A small self-supervised image encoder, trained from scratch.
Model: 3.5M parameters, 48-pixel images, arch preact_resnet, norm batchnorm, activation relu, depths [3, 3, 3], widths [48, 80, 144].
Training: muon at rate 0.0045, 6800 steps, batches of 256.
Data: trained on Sentinel-2 satellite tiles (TerraMesh), 12.0 epochs.
Rows from block 4 of a small self-supervised image encoder, named by matrix and row number. Rows with one number belong to one channel. Each number is 200 + 40 x the weight over its row's rms, rounded and kept within 0 to 999. All counts start at 0. After the name is the row's rms in percent of the matrix's.
After each channel's rows are labels from the 100 images, of 14848, where the channel reaches its highest value: "strongest on" is what is common among them; "patch colour" is the nearest of a few named colours to the mean colour under the peak. Only what is clearly more common there than usual is listed. The data: Sentinel-2 satellite tiles (TerraMesh).
# convs0: first 3x3 conv (model.blocks.4.convs.0.weight, 80x80x3x3, each kernel summed), inputs 0-79
# convs1: second 3x3 conv (model.blocks.4.convs.1.weight, 80x80x3x3, transposed, each kernel summed), outputs 0-79

convs0.61,097,244,178,174,189,117,212,196,153,183,153,208,204,208,181,189,191,241,190,237,186,220,202,156,227,246,311,191,266,197,153,156,209,175,215,293,233,178,125,195,173,170,121,240,224,174,198,144,173,189,164,187,245,200,212,199,284,166,225,186,149,261,231,252,81,208,195,219,250,262,194,136,248,211,220,216,198,175,209,193,192
convs1.61,115,236,232,161,231,122,200,264,237,167,231,185,235,194,248,190,219,212,206,220,227,193,184,307,158,154,151,183,196,234,201,228,158,185,254,104,207,194,177,136,178,152,161,227,244,156,218,209,193,269,188,260,222,143,135,140,100,213,215,232,229,189,205,133,219,190,212,202,187,103,230,273,210,210,195,228,189,214,197,214,171
strongest on: clouds
patch colour: black

convs0.34,092,195,174,227,235,228,179,133,150,188,237,215,207,217,209,161,297,206,161,184,174,211,153,179,160,207,142,216,221,153,230,216,174,243,184,207,240,159,217,227,212,195,205,240,166,225,209,222,177,150,184,242,130,196,151,211,146,259,184,159,158,247,222,144,215,263,324,100,134,187,157,218,243,176,123,182,244,155,205,234,209
convs1.34,082,217,156,223,165,223,181,112,151,164,189,253,137,209,239,178,272,272,238,243,205,232,184,184,194,213,227,186,199,284,163,198,255,242,118,154,198,154,190,244,226,179,201,233,199,193,242,169,213,246,214,190,242,260,219,176,284,258,225,226,178,176,171,270,180,219,224,243,213,202,179,177,246,201,311,197,142,157,221,221,255
strongest on: snow or ice; main land cover: snow or ice
patch colour: white

convs0.55,089,217,161,151,224,151,199,242,156,188,164,204,234,224,273,225,269,170,220,193,189,230,238,164,213,207,112,260,285,157,214,200,181,178,146,208,287,215,128,220,158,234,115,205,195,186,197,180,254,135,214,217,166,217,270,189,180,199,182,114,192,176,202,206,260,221,232,153,193,130,203,156,171,214,176,152,195,147,167,144,237
convs1.55,083,187,195,207,228,182,170,155,204,154,159,222,260,212,169,242,197,202,266,161,207,177,123,223,179,244,227,234,183,187,230,271,231,265,239,200,135,163,283,309,194,219,274,214,229,158,174,191,225,163,248,172,254,212,266,232,286,177,222,207,198,228,204,165,216,236,224,213,176,209,150,139,286,195,229,243,260,239,189,212,207
strongest on: snow or ice; main land cover: snow or ice
patch colour: white

convs0.12,137,213,195,200,131,211,226,312,242,200,170,165,222,212,155,158,160,161,171,159,252,310,211,206,235,236,156,182,214,160,152,242,179,150,230,154,162,178,175,203,224,194,165,208,151,162,232,219,157,171,184,234,157,199,205,186,153,185,184,228,148,107,214,209,314,213,240,171,150,291,205,223,192,161,218,181,200,155,191,156,189
convs1.12,100,174,246,220,203,169,195,164,195,287,219,242,180,209,241,226,232,190,300,240,167,157,263,195,214,245,228,200,204,220,255,254,197,185,178,272,291,192,172,136,241,181,119,161,204,268,216,206,174,224,192,220,181,200,245,206,223,224,131,222,224,169,219,235,108,245,173,198,188,203,206,164,174,223,174,151,207,213,285,145,126
strongest on: clouds
patch colour: black

convs0.52,099,215,100,182,230,169,207,125,214,195,210,217,200,154,269,186,230,184,165,209,223,173,162,188,215,269,147,233,174,219,169,198,250,197,256,275,237,212,167,185,212,181,166,194,177,190,168,222,180,270,135,214,174,150,180,183,169,180,144,206,201,245,167,179,143,186,226,166,231,219,188,170,350,169,218,136,142,266,167,162,223
convs1.52,099,277,184,206,195,162,176,163,226,208,166,229,201,262,160,255,209,208,262,180,184,123,182,167,145,207,271,232,258,213,172,246,182,164,227,190,226,182,238,216,108,186,175,219,122,170,205,218,126,215,117,243,249,148,205,223,197,283,205,193,179,172,239,287,166,167,255,225,192,230,200,155,167,189,267,191,199,200,174,136,226
strongest on: clouds; main land cover: trees
patch colour: black

convs0.4,085,160,202,144,225,151,268,143,266,224,118,197,168,169,213,271,171,237,205,183,171,207,221,160,244,186,182,260,239,161,167,153,140,175,237,203,143,218,257,178,206,138,155,268,108,195,179,173,163,171,125,198,146,250,169,195,182,190,179,185,186,179,198,212,168,114,136,223,242,236,157,219,210,244,219,217,224,245,209,200,253
convs1.4,101,233,170,228,245,189,176,217,199,178,245,190,150,168,181,210,223,248,147,254,201,146,173,230,235,212,218,146,177,171,135,159,186,259,217,213,227,241,243,230,156,151,255,194,162,164,159,71,260,269,209,218,267,184,143,171,199,303,230,250,165,198,167,181,185,210,169,191,107,208,250,157,214,222,191,187,174,176,216,236,217
strongest on: snow or ice; main land cover: snow or ice
patch colour: pink

convs0.42,090,192,205,144,199,174,157,130,250,177,201,266,233,226,227,269,143,217,171,147,205,243,177,212,192,272,109,227,290,243,226,166,153,189,238,222,224,234,162,163,195,184,148,262,197,191,172,253,162,123,200,213,114,251,208,205,167,145,186,236,218,218,243,159,144,255,223,163,217,201,223,192,239,276,205,218,247,234,204,188,199
convs1.42,085,281,189,277,195,157,213,191,238,198,182,233,130,232,213,146,304,182,137,266,153,193,174,179,167,206,261,159,171,199,144,184,225,261,194,195,150,145,207,191,253,194,232,177,200,195,165,127,228,262,201,263,263,166,163,205,160,268,188,192,189,170,174,219,140,220,160,224,166,220,189,160,279,242,204,184,193,201,141,219,242
strongest on: snow or ice; main land cover: snow or ice
patch colour: black; white

convs0.59,066,208,189,206,183,253,170,135,165,153,217,168,216,165,176,169,259,162,193,186,175,129,104,158,177,184,247,184,154,160,192,186,212,159,165,206,176,221,191,174,221,171,126,223,191,144,164,184,170,179,214,133,321,218,175,173,129,191,171,212,220,186,126,220,301,168,123,229,160,203,222,208,228,157,184,153,219,187,206,129,186
convs1.59,069,189,182,181,225,140,261,166,153,136,192,201,212,204,213,151,190,131,176,142,107,178,241,185,194,157,192,201,224,175,185,139,178,206,192,269,285,218,204,233,202,204,271,164,213,161,228,239,237,289,201,179,232,213,218,199,161,172,123,127,162,186,234,162,181,168,289,193,220,242,190,195,168,247,199,136,143,247,184,174,142
strongest on: snow or ice; main land cover: snow or ice
patch colour: grey

convs0.44,109,206,181,218,226,159,202,182,189,187,306,179,251,177,177,136,243,203,216,197,197,126,224,306,275,231,182,208,185,237,224,197,162,183,188,219,180,165,296,216,276,220,174,188,153,164,216,244,181,179,182,199,203,188,177,127,178,112,152,170,282,203,241,200,181,233,203,159,134,216,217,149,218,209,158,238,206,115,195,197,240
convs1.44,124,186,174,179,180,199,193,233,219,233,251,209,149,210,225,201,194,221,177,220,136,164,157,166,133,173,232,262,202,177,203,147,154,95,151,201,222,238,209,248,162,229,187,237,212,170,201,224,182,56,200,235,118,160,170,174,262,193,287,173,212,121,178,208,156,217,182,251,206,199,193,199,187,233,186,149,269,236,178,178,233
strongest on: clouds; main land cover: water
patch colour: black

convs0.48,090,176,189,259,207,178,218,169,139,211,209,268,185,186,223,145,111,180,223,234,172,180,197,201,201,264,161,224,200,197,211,142,193,197,237,257,164,163,199,187,198,145,170,135,163,199,168,235,154,115,275,146,139,191,212,180,139,180,216,241,244,175,231,187,125,266,182,172,166,208,270,166,299,215,148,192,165,233,168,147,202
convs1.48,085,156,193,172,256,132,232,266,219,205,166,198,195,150,141,160,220,203,179,139,228,124,171,229,218,225,238,216,162,184,162,188,175,149,251,184,173,178,306,219,217,222,185,210,277,101,243,198,128,195,174,221,208,103,205,217,239,189,204,166,234,178,192,250,205,175,146,181,204,242,244,225,220,212,241,135,187,124,185,193,249
strongest on: snow or ice
patch colour: black

convs0.68,116,288,225,129,247,238,173,203,186,195,259,184,205,190,197,228,262,199,228,184,203,144,179,124,196,191,110,200,187,171,230,164,245,231,186,357,244,230,234,209,171,242,259,220,174,201,172,210,225,178,190,191,175,186,179,157,158,152,182,113,219,312,171,178,209,215,213,211,219,155,188,164,228,186,169,231,200,196,228,203,169
convs1.68,111,267,140,213,171,166,198,100,157,190,137,208,204,268,134,205,234,263,221,158,228,153,229,159,136,167,233,177,251,204,161,217,214,169,208,129,235,130,208,129,135,183,227,188,221,218,213,197,212,233,144,233,212,160,200,143,241,242,137,203,237,196,259,258,184,174,194,221,181,190,179,241,174,178,238,133,178,224,262,164,238
strongest on: clouds; main land cover: trees
patch colour: black

convs0.46,107,255,258,147,192,240,208,143,161,200,240,186,243,147,149,252,179,166,218,238,212,153,202,211,165,233,179,216,156,123,212,161,178,234,218,214,217,223,202,179,174,142,338,198,174,179,149,176,122,169,239,181,174,192,136,199,132,124,161,162,188,229,280,190,202,186,178,127,163,215,210,140,241,211,162,164,212,225,200,200,213
convs1.46,135,136,129,159,209,172,179,166,143,214,191,189,157,210,178,169,239,238,209,151,217,159,203,178,164,133,278,222,164,210,178,146,190,170,253,181,182,153,237,292,144,186,187,195,176,146,194,212,217,196,180,183,238,124,171,154,167,214,234,72,179,183,211,291,157,217,176,222,160,187,210,259,158,171,203,123,230,201,218,230,188
strongest on: clouds; main land cover: trees
patch colour: white; pink

convs0.0,090,204,226,164,221,170,264,150,179,237,260,238,229,194,184,183,302,235,229,213,174,190,190,236,269,161,136,186,250,228,196,176,224,193,264,149,168,177,208,213,203,258,168,299,187,190,159,195,231,114,288,203,136,239,229,198,186,238,152,176,209,213,215,135,146,148,197,194,186,193,257,144,218,171,142,226,249,229,240,225,225
convs1.0,088,134,202,116,176,186,213,147,181,243,155,138,232,195,138,232,112,162,199,101,225,193,179,175,186,245,215,182,168,155,159,234,207,174,270,180,147,162,194,249,199,197,303,188,252,219,99,229,177,162,150,191,213,209,191,168,186,250,200,220,203,175,218,243,128,198,194,246,221,234,198,255,192,210,166,233,259,160,217,189,188
strongest on: snow or ice; main land cover: snow or ice
patch colour: white

convs0.27,101,204,224,259,241,136,178,178,172,172,231,219,187,189,244,183,273,156,224,193,163,150,201,184,271,221,210,225,147,252,179,177,156,234,123,217,209,87,167,221,234,211,212,311,164,232,199,216,167,152,117,228,216,162,213,172,176,226,206,188,112,224,230,176,140,185,283,195,158,214,242,197,244,166,204,211,182,175,198,208,138
convs1.27,093,174,168,224,205,188,239,243,186,194,194,235,218,175,150,178,117,259,236,188,234,197,201,179,168,140,187,161,161,193,197,205,182,140,168,211,223,173,203,230,218,285,98,204,163,216,202,143,224,209,293,137,230,224,183,212,237,203,170,205,240,120,239,164,204,119,243,191,219,161,215,111,147,180,233,240,179,103,196,196,148
strongest on: snow or ice; main land cover: snow or ice
patch colour: white

convs0.23,069,171,168,217,188,178,239,185,247,220,212,206,248,185,213,202,207,190,189,180,222,164,220,242,178,284,95,267,206,152,155,183,278,173,211,228,256,232,174,183,107,215,185,159,212,208,187,215,164,163,190,238,217,213,186,193,131,215,142,169,143,182,116,182,213,207,335,177,207,234,192,136,269,175,168,222,181,195,194,134,208
convs1.23,064,253,122,172,232,172,175,177,183,161,183,159,186,238,190,177,236,143,235,161,220,177,249,182,148,260,268,179,268,212,167,201,122,215,189,168,229,186,235,263,98,210,175,219,127,206,240,245,146,164,131,276,200,162,194,211,283,213,196,164,202,197,217,223,167,245,218,185,199,213,163,158,253,222,257,175,138,197,149,165,201
strongest on: clouds; main land cover: trees
patch colour: black

convs0.2,132,233,229,190,267,143,181,164,217,184,240,180,252,198,239,208,250,178,208,241,222,205,195,182,289,131,134,207,223,217,138,202,157,193,163,260,255,166,247,173,239,190,171,277,200,179,157,189,260,202,163,190,199,162,163,183,163,167,192,206,225,245,256,200,182,183,141,153,142,267,216,218,202,220,190,334,185,177,280,216,183
convs1.2,123,248,132,231,213,182,199,182,209,239,163,231,230,236,193,244,186,274,271,168,229,135,203,197,183,177,223,197,276,206,279,261,211,131,202,212,234,160,228,201,161,214,176,125,207,189,198,232,140,181,197,268,201,127,312,283,187,231,188,228,178,139,203,242,214,203,179,205,210,235,192,183,181,205,249,110,159,221,183,150,214
strongest on: clouds; main land cover: trees
patch colour: black

convs0.33,085,83,197,162,262,103,191,185,187,191,173,220,194,186,279,201,218,197,202,230,157,167,232,243,131,259,218,181,253,164,189,146,192,231,202,176,188,156,184,212,233,231,137,168,181,196,215,197,140,181,181,174,142,185,185,171,242,193,185,216,203,145,196,154,170,186,214,261,243,207,206,124,310,166,182,129,158,200,164,148,152
convs1.33,091,230,281,217,205,174,212,286,250,292,203,243,126,258,179,210,194,231,221,172,205,104,150,215,236,230,205,220,159,209,236,211,147,175,222,258,172,168,260,238,170,216,185,227,183,138,249,138,146,171,191,209,288,177,168,197,158,190,269,141,176,159,165,184,163,195,159,230,198,191,226,216,162,190,233,196,207,201,128,184,149
strongest on: clouds
patch colour: black

convs0.20,090,239,170,188,284,124,214,199,281,190,257,274,143,162,267,207,188,174,208,227,155,149,167,222,187,167,165,205,229,167,178,173,224,236,204,289,285,146,244,107,200,161,140,197,172,206,200,181,184,205,218,189,199,191,190,162,197,166,206,202,260,314,233,193,154,198,148,207,149,173,179,235,213,166,211,209,167,172,245,171,218
convs1.20,096,224,239,167,188,145,155,196,169,224,130,234,236,209,161,239,167,244,243,125,221,108,192,202,211,185,220,202,226,213,188,234,182,225,241,196,165,200,255,276,130,207,102,164,174,199,217,257,153,218,189,209,171,179,212,205,134,234,117,197,217,187,194,213,173,208,168,143,181,164,239,128,164,220,288,101,172,242,199,204,185
strongest on: clouds
patch colour: black