config.yaml
horizontal_flip: true
translate: 0.06
projector_hidden: 1024
max_grad_norm: 5.0
batch_size: 256
epochs: 12.0
final_lr_fraction: 0.05
adamw_weight_decay_other_params: 0.05
Rows from block 5, named by matrix and row number. Rows with one number belong to one channel. Each number is 500 + 40 x the weight over its row's rms, rounded and kept within 0 to 999. All counts start at 0. Numbers have three digits each. After the name is the row's rms in percent of the matrix's.
# convs0: first 3x3 conv (model.blocks.5.convs.0.weight, 80x80x3x3), inputs 7-13, a 3x3 kernel for each
# convs1: second 3x3 conv (model.blocks.5.convs.1.weight, 80x80x3x3, transposed), outputs 7-13, a 3x3 kernel for each
convs0.1 100:490398370505485466546518540514493476507494489513503488496498496494501499476500513489470477528513523573577557532506590463405416438475451504491472419475466461497493441484477557555610486485519
convs0.2 099:505518584473418489490450539496500527490489508473471497550507477593596539546497499509499544486492518532491462502561518522546594545507468499462486524476480475455468581493510533547466465536493
convs0.3 095:491483455545491456562547530569484474593509489560480476553539545580555522531481467556464478534476476544480496623619599591557552559509543478490517556518504497477491475479496518512493464493477
convs0.4 104:475468465501400490526384445459451461468479483486483485453482463473481469459506516479521479587531470596560474525472486445545547453496601503497491464488494495481486445396434546496530483572574
convs0.5 095:430530527473541644513544587492475490502514509486490496501515536505476505496491485492418494480479533514510561523463477534503435457512525481460499431487514454480549482509565452565593518468587
convs0.6 104:527497487536518482491482471472462466465464468481481475496505525457486532501565592522486489507504472512499505482471464445504498448539540487487475506494505537528534485520490496454488498491453
convs0.7 103:571485497507542468465465423525499466499464460502454465522458496511476520480470501531531499527525494535533511518534497486468479496469484488448485480477505508495527498493453527531485511516555
convs0.8 103:525487521510530520395490637515488495517495511504481509536496535447487499469472493521488472523489502519439520467474472495512503566548432473504554463492550533517520463480502518473474508509590
convs0.9 099:468450453412449429475454482462491488465476503483487491455492460477502515499498512501501516516502536534542507498557564553559632554513615541516502521537551478509537564470513517513540525553561
convs0.10 105:552465461539491480617528498490498509479503504491494513492516520517538536501541526484457409488494404505508452435541558432575558445487494506493490505489501506500504447490496435434460521572474
convs0.11 104:608501485501515383555599393490511486464495475467483479474434491451442594458486548513506500503502464540444437412552420404530502414504519487479523507476489520495492521539530445530658521583512
convs0.12 099:545481430506452438492428441518507528525510505531508505549553509514477498514513476551516480551523476434457477447486631513498704513584600511505510536548522530509501567470494529481447487432452
convs0.13 094:470519566502486511455510450488476481470469501483479489505510528485476462504443482444477459448474466439415444431435404439470525510536568481453491524485512516526521477532506430460524434416468
convs0.14 102:527489535443483494424414486459491481489486487444459470505515513525476509546547489524492474515491473451450505568573512626574476446473475483504488518472504462457479473518496512510535587492569
convs0.15 099:607552488584489436501460405508498483512508510493500484565566538504527519465498487496530521500521508486506530487532565438560648478550518502460492459495513504527529585594562567528480514494465
convs0.16 102:481480469524498531511534536470480490473460484428454455500442499655504462576653468488469495524496568483506499472408509586487492464550520492532521497513505494493493508518551510574605461439493
convs0.17 093:488504503530548483561614479546507508510514503505512519526517494543475548479496531526491454501470470559551545502530514473492509521509518450483490495547534470503480515562491600488497588638490
convs0.18 102:451474395510494562521548515472478488500489501488474472473581548489527494540471487467466510499480520475481485475497579452473494612516500528510480478471463502487499474447542508498529523573576
convs0.19 102:557547516579586532487541499514473470512496493519513517516501525492456490607509505472504474497525478446519454503506508519460500550515461524525515466491498482509460501448442534466463455459423
convs0.20 100:500503505499472472519476436542533527527510507515506496571560577507492500486462478481505461478486434442405396509553498503540476508596545453483532506488514457454507529478458490484479458485484
convs0.21 107:537594543465505509466467532502484502505486486515495475511472505543510457579510481509461502494507537491547558449479529600520485546514424472483517449474488479496487539561545527630500416420577
convs0.22 091:489555523482461472446398423494489487518482502501481497467460526457460475494478500502477534533483509521542548433509559481564575575602543492484508518498486540493460564473465484537513479481489
convs0.23 086:515555446410509497465526470493468474492489503490503522523479434525486466507513455546549539455532560514499473488470527543537526496509504510513512497512517507501493521593608472421577525467489
convs0.24 111:546509506487444448448457453528509500512495490531518520544538525509528497509438493604484495447419434477464438498493504505500520547481464532486476485430454507466463546463513540566485531524495
convs0.25 107:549464525492507621440561417507499486501493478491492502499488466483452486470454474535483452571487509447465508408477520507512516480464443528522529521514457523504477531506513489587580445596607
convs0.26 107:445475494435459493470528525476473479487484483483479481503501499530530509584520454500512474538506504544534479530494482624579601658564515501503492510483479532488460496485488518549567459514530
convs0.27 099:456498463460441470498475479443447470464493492473493492537534495653548500554522512431492527485494506508516542445476478612576543577501506463503490467518489486504494526565635544499484472477491
convs0.28 093:495474508450462433440482460512502502513502513521527505509522511500552503486486502507483534503466574478443561434519486488510503482450472521485473527536550522537542492494486488512475475504429
convs0.29 101:490456469482471440453513436498472486472475463485485488474480492437443449468489495461518444482526436482464448635457476608474460525490458578556525537523509485507491479489584537473435572639469
convs0.30 099:494528479439496516415412491481487500477483500482469490471434452489507484563576515456492471466469424495443464518437486506527506640670575521509486476477459435450443497530562485575545506485529
convs0.31 094:511486492443417454469440420513518532469480522487474511486530527461558530462540530521476487460427505508489468439617504474579510498605531519482493497533450501504464550512529552476430494550581
convs0.32 101:576475599482503451513470479490497496489508484509541522510485491582503469614527492481476540476418441503470543527496434554573487566547502513486515496490504458497466474507684509462596426456528
convs0.33 094:454519477538522489496521525473488479482484474471468465501499522493504485508511479501499503470522488461450468491540510464452445492432437476443461486460479500461478481396452463433451443446489
convs0.34 101:517523540429552596450472458506499499493506484518533543543486475516481479507498473468476490451454437486443461553499509506448427538456443528528507467484496480483522494535514520590547544530378
convs0.35 107:436591407450551500468520452522483523497497519508508527540455457479512510459534502476508410500550486440496456559484492380497499398463505496487490516484514524524525640506529468520514498536549
convs0.36 098:501502477538546474479472461441465459486474466487476465402497430520500518546484525528486521531529506457456412480573602469499517569549486488502539514496487508497521532486542474529440495507544
convs0.37 100:444514498468493495501511542510503507507494512511492487535507487518493499491513490496531495489510505539535517516649519484498466512448448434443530458438501492485526610562522554498537501476496
convs0.38 104:516536476512609537475427420489491482496491496509500483500518530531498436471492497544541528492532507509475421507549589419363500442540594517518508475468464478476486484525505606552504504517466
convs0.39 106:533495526495455509480505549495508507510503523506485499578589544524494510455423457529526502501610581474555501578523469529489478465460456507514488492506470490524502568531491473487523472462494
convs0.40 102:490439444490512512556479507458449449508489484471475473438435451453484500510511519519529493538540494541556531485497480550556563537531550479510511486473495497500490479462464479458534468444499
convs0.41 101:494585517447537505468540494448456465471469482476483478539573509500570551504524539550569507432522492481469478463437407459429455522470500525484484482467475482464448533519541518554574510560523
convs0.42 099:495560543458584498475421426484499518475478491484492498458511541517518511579523506481496505455553571480482448535529456528481477480527464487502512499461493485517531530501487482507506528545436
convs0.43 105:430567405515608481490523557512513522527525534509494515481471478462526454529496470435505543516496511448473473488487527502413479527452477528518505540531527506516522459483570557493502611493465
convs0.44 104:466429406511480469521471483469474496465476498469480501491449497473465527514456484440467541478482590498431564571476501516445432529431404514513537504484509469492485461477514486481496469507477
convs0.45 102:481541553469544546453490514464487450458482468468476462448501511486525581480460429462532660486493457482478460469480405499492556519465492459470491483460494489497503470541578507566606486528571
convs0.46 105:432446573488443480511617515514510498498489507517513516492479460495450437553474457476476521448470488495597485561594452486470521459390524527526489525499513496508486540531438592586444531598490
convs0.47 099:459516588518469553520409498500463470498467469485491495519485529497565495439527537464441494540447496542506515478474423527518433474551544501491486523509486508514488467563517547507547574554527
convs1.1 095:450510489498503517456513487473432412475430451500500469463408454444403465488453473495548517472512520559551547543572605481490440524500477497539560540559554464442499488501564445505535490472473
convs1.2 099:488528542460508554427496485518507537504517565475511483509497484517524496554531538440470543444485528485472520464512461532496470510511432523470430509535517530571503505499578521508530523488475
convs1.3 078:488526505499503516497521495504549504509518564475556546544503498541431408563449408439444444518508496497512547568536462573513465569534482492529517486521506495503516481557495521560444486520511
convs1.4 113:479492515436501515471527604471484483445442411446413423434464458467469490444494531457452480499457534498470445497506498479495440489521429537538519563566550538513436513474457500530474462523597
convs1.5 110:517531516525588508547546487459476461516495419482544451505525546457471476525482520527590494489485451462518491412518494439464482493499503490471463479466483431468417470466521480473549531535581
convs1.6 136:450475536521477527543495519497561532500533507505532459443471512493511537523565587502507458517548463476503481496496516534549530514560530535480474465444450501463491499514518483464483548528527
convs1.7 107:488510524483444493554533468544555505502544427449492443501536531554534524491516492506509490480503464502530469495475487490444427550468486504525555476496489443490540486508543470451538500499609
convs1.8 141:437451466489396441456416436443466437417525484421465460486490521504447489460446511500520496567542470522494452479448446472422435531500487499525506506497516518509511507441461461530493554512509
convs1.9 101:471532511502507506483497498502442493504533546539552562507547526446494470495515453480508466482523513508470489557499430494431427481430364509603549470529522495526475481506593441427543491471522
convs1.10 113:518437446568492463491463389567539486528520515540514545566507463555544509594533539519539551526492561501505558504499538494483503475490550446505479457486448447476442482458432478503440505529507
convs1.11 089:514489528497471532495516519627572567610582588574563606483490497461520485469489501490516477538482436531467398638514444542517472519507478441461474455445475418420465493492487484487450528421437
convs1.12 112:514572524481498472513499463455474440482492521458476450460496489430503449417540440482479462446414424472424464411445539450487502516465477424467454448508499460464461574494504505533421518523460
convs1.13 117:479537463485543469525493544472456473508510560452487505452521539475542577487471433476504480460446392445476477516491458453491456539511474479515546533496483472506458529464544558455468497476467
convs1.14 102:460478469476509503445491439503522517513498531486508502495485482492478503540502496442486514468491523396453459503514525500566515516588534599504532535488535571574597497524516500481487475418379
convs1.15 105:462446440491462452499488467482473518518454438501493466493534529466499502501510521499528541545528548498489443451427484510462527476460489523502549477543529497512471513480545470485448455463399
convs1.16 088:483551535427468513465453500501512529441477457568563523494500496527517523584525497523476518586570509490461537444475493528512464504541496460564502505548519489506461528513487541505600532532548
convs1.17 076:560526567561507532516472503516507588584578578524551545520487468518422475533513516541515492505515518513476429432477476489495499462491514467486482472488494464496500428454360442487440469528483
convs1.18 110:468504516425502477425497453504537460509506449519489487494519489545531427469434465484493541501511502569498535493514540518514492538515546525514530526521547487512498496507450524452477465389472
convs1.19 102:487538564517522529531493523500482540523503508512538548482459435475488408506467422498554508512518505497505463516508447572486442569534447530535509520509521541519487510523497497522529456481498
convs1.20 097:521580538503549550483522590499463468505502570486467524495506491455456456496471476470477444511506465537553513528497457588497479517493494446490478434514485457506433535535565498471461470513469
convs1.21 117:513521512475498496449533551557545531577551534535563523539528520516501491520455441491479520476560567426531508421479479481465484434475483518496433487510436520476456464431429509455422520497527
convs1.22 074:504500558481485503496507489509567496459511499545519498559491463524485442490497498527491517507512495530555562469429457462417376533390419538496497563462496513467460532550549496528442467490489
convs1.23 055:535491499483496515593519488462468494494493546554524593536489598467513475521451562513520473562570534539581570478507518532494495483496477494457464461446407449454504594543508553549492554500463
convs1.24 124:548495527544493489523492525454505419485575500480541459548571601538493539491463466500509519519522532491488494496499456532509466557506532499511462484508460463490467593572586547522530563516470
convs1.25 130:500530605494535485509508500454477432490423464439472407519520509490456524524466543503506467473550476477484533491530533468478464463485487501555441500501477513584585447462524455520511537479539
convs1.26 102:475461460489505455502505504484511476548576552550563555482525528495571544540555555492504476490506506502481526591494462530509475499552498468490442472495422495485453436453464448452454526503462
convs1.27 098:482481508461486503440467466486506497514522501559539527517466490533491490520462482463502490506485490544534535502509454531524482494552552505545539501507502503459457496451480521534461572557471
convs1.28 066:490522505459505534455528489568539598532496562556530532470514535508515538530538533543628543535544474553536476526526525493529513487496488493492488512501499526473509436440443444504486471487501
convs1.29 094:527424480538529513512550555519528454466472483513489438574538473520519491457440454474468472503514498503469495561478518527540500586506455525503543498435495488476426490466438551528492490519495
convs1.30 097:436461441476506469511465475471474483408486467440443452509513530562502510476507505499518508496520519505509510550497441502544474470463506500563597563558613502483493468507510510468497508494548
convs1.31 097:502527480509557488547591566501476464507481517498485470520489586546512590520492587495522439514504473496501448477462487539537487523563523509443489570488476508537474466487483511497527507514539
convs1.32 089:487499481506439415482559430466503494502492520478497521548538561528513510528503500456564485476587483449550532486499486557570504565511474462468488426504446467523467485492502480478577471407457
convs1.33 076:432446450442481481418433469544518526521499530520437523491502497439444437509414478499452491482433489519503494526499524529521569477509547508495506538476564521505565473468490469442544484470522
convs1.34 115:530498518457485486545515470496521489473469514467442474471463544511495505454448474482482468505508501493465493554488561557496512533447538457482470510538541490538476489518475500504488518522530
convs1.35 082:534536563471497508480548521422466438505442465461460440556509589538540497523503532424587535476516486497593553482520442501456404530557516503532429506572452556560468522520494569531508515458454
convs1.36 085:491431521534491536525460514586597500525566496511567555503611521520465460513572486460557474427527455451510528542490485503469504547548509490501483501464505463470479495501572522501516418433466
convs1.37 043:450587548445498499456603548495495493536535530478509502481450483439424465470433487445474481496494543443484511500542550464505455542517503488532548518534552520509532514516510478474529462466482
convs1.38 092:489459445456450433547464452502514486516484479467441445502517531515484428515544496515482519524494432549554496431420497475450436528460399488518474507559479465511502557512527512452421432427445
convs1.39 121:455554495549574555447500481493509526494503564441501470427472541484520542498512504514566493505561587522563587431430366470471446485475470508477521489475502494501520550499472526482479510556494
convs1.40 156:560515522523498513483477435528532546424457485516509494485466471478474481537516500495509509423462510499523524500505509558531493506483490480479445551529558514509506507487450505485467489513505
convs1.41 093:521522505505511519417490506526480499572519521473415466567543504572524502568596525435499465436458464418533490482504504470473536442473551440433380482510489480503472497530502501531445485410399
convs1.42 092:551556500514544515541509527425479485512465477465464446573515419539446452489405413520586532548559436506544485532452527466487450481472423467500485481530470473524471465481453524469419520516475
convs1.43 098:535544534527576473557525585517479493493515448515485482536515495549491473552508474586534545574575516599558578495394515498411484511486484513513508505472430475505416548476547529448495512508447
convs1.44 090:454473447458490501454512521506527535567556541590550569466510480462483475445515463416471447434531460488502483484512461486512519485501492599513510608573534547551543521507476505510497464462470
convs1.45 098:536460424411513472431496501563507520513487502473484480538613519505554529511476543476540464471530530505538492495496424517494514483514499538455513499526497466530554420499504503469497420444524
convs1.46 125:554542469467508500537487508522506510494449537513475545567460558560475465550474500505527602583492638483468515468492540503491469521491440443468483536474493536431478481467509523529435494613474
convs1.47 087:473521499485526524505477504484481487447431507484491508523537496485478468527556512532528485489541466495522456459460478448542462517514485422444436453487465473465464470413412491466445475430502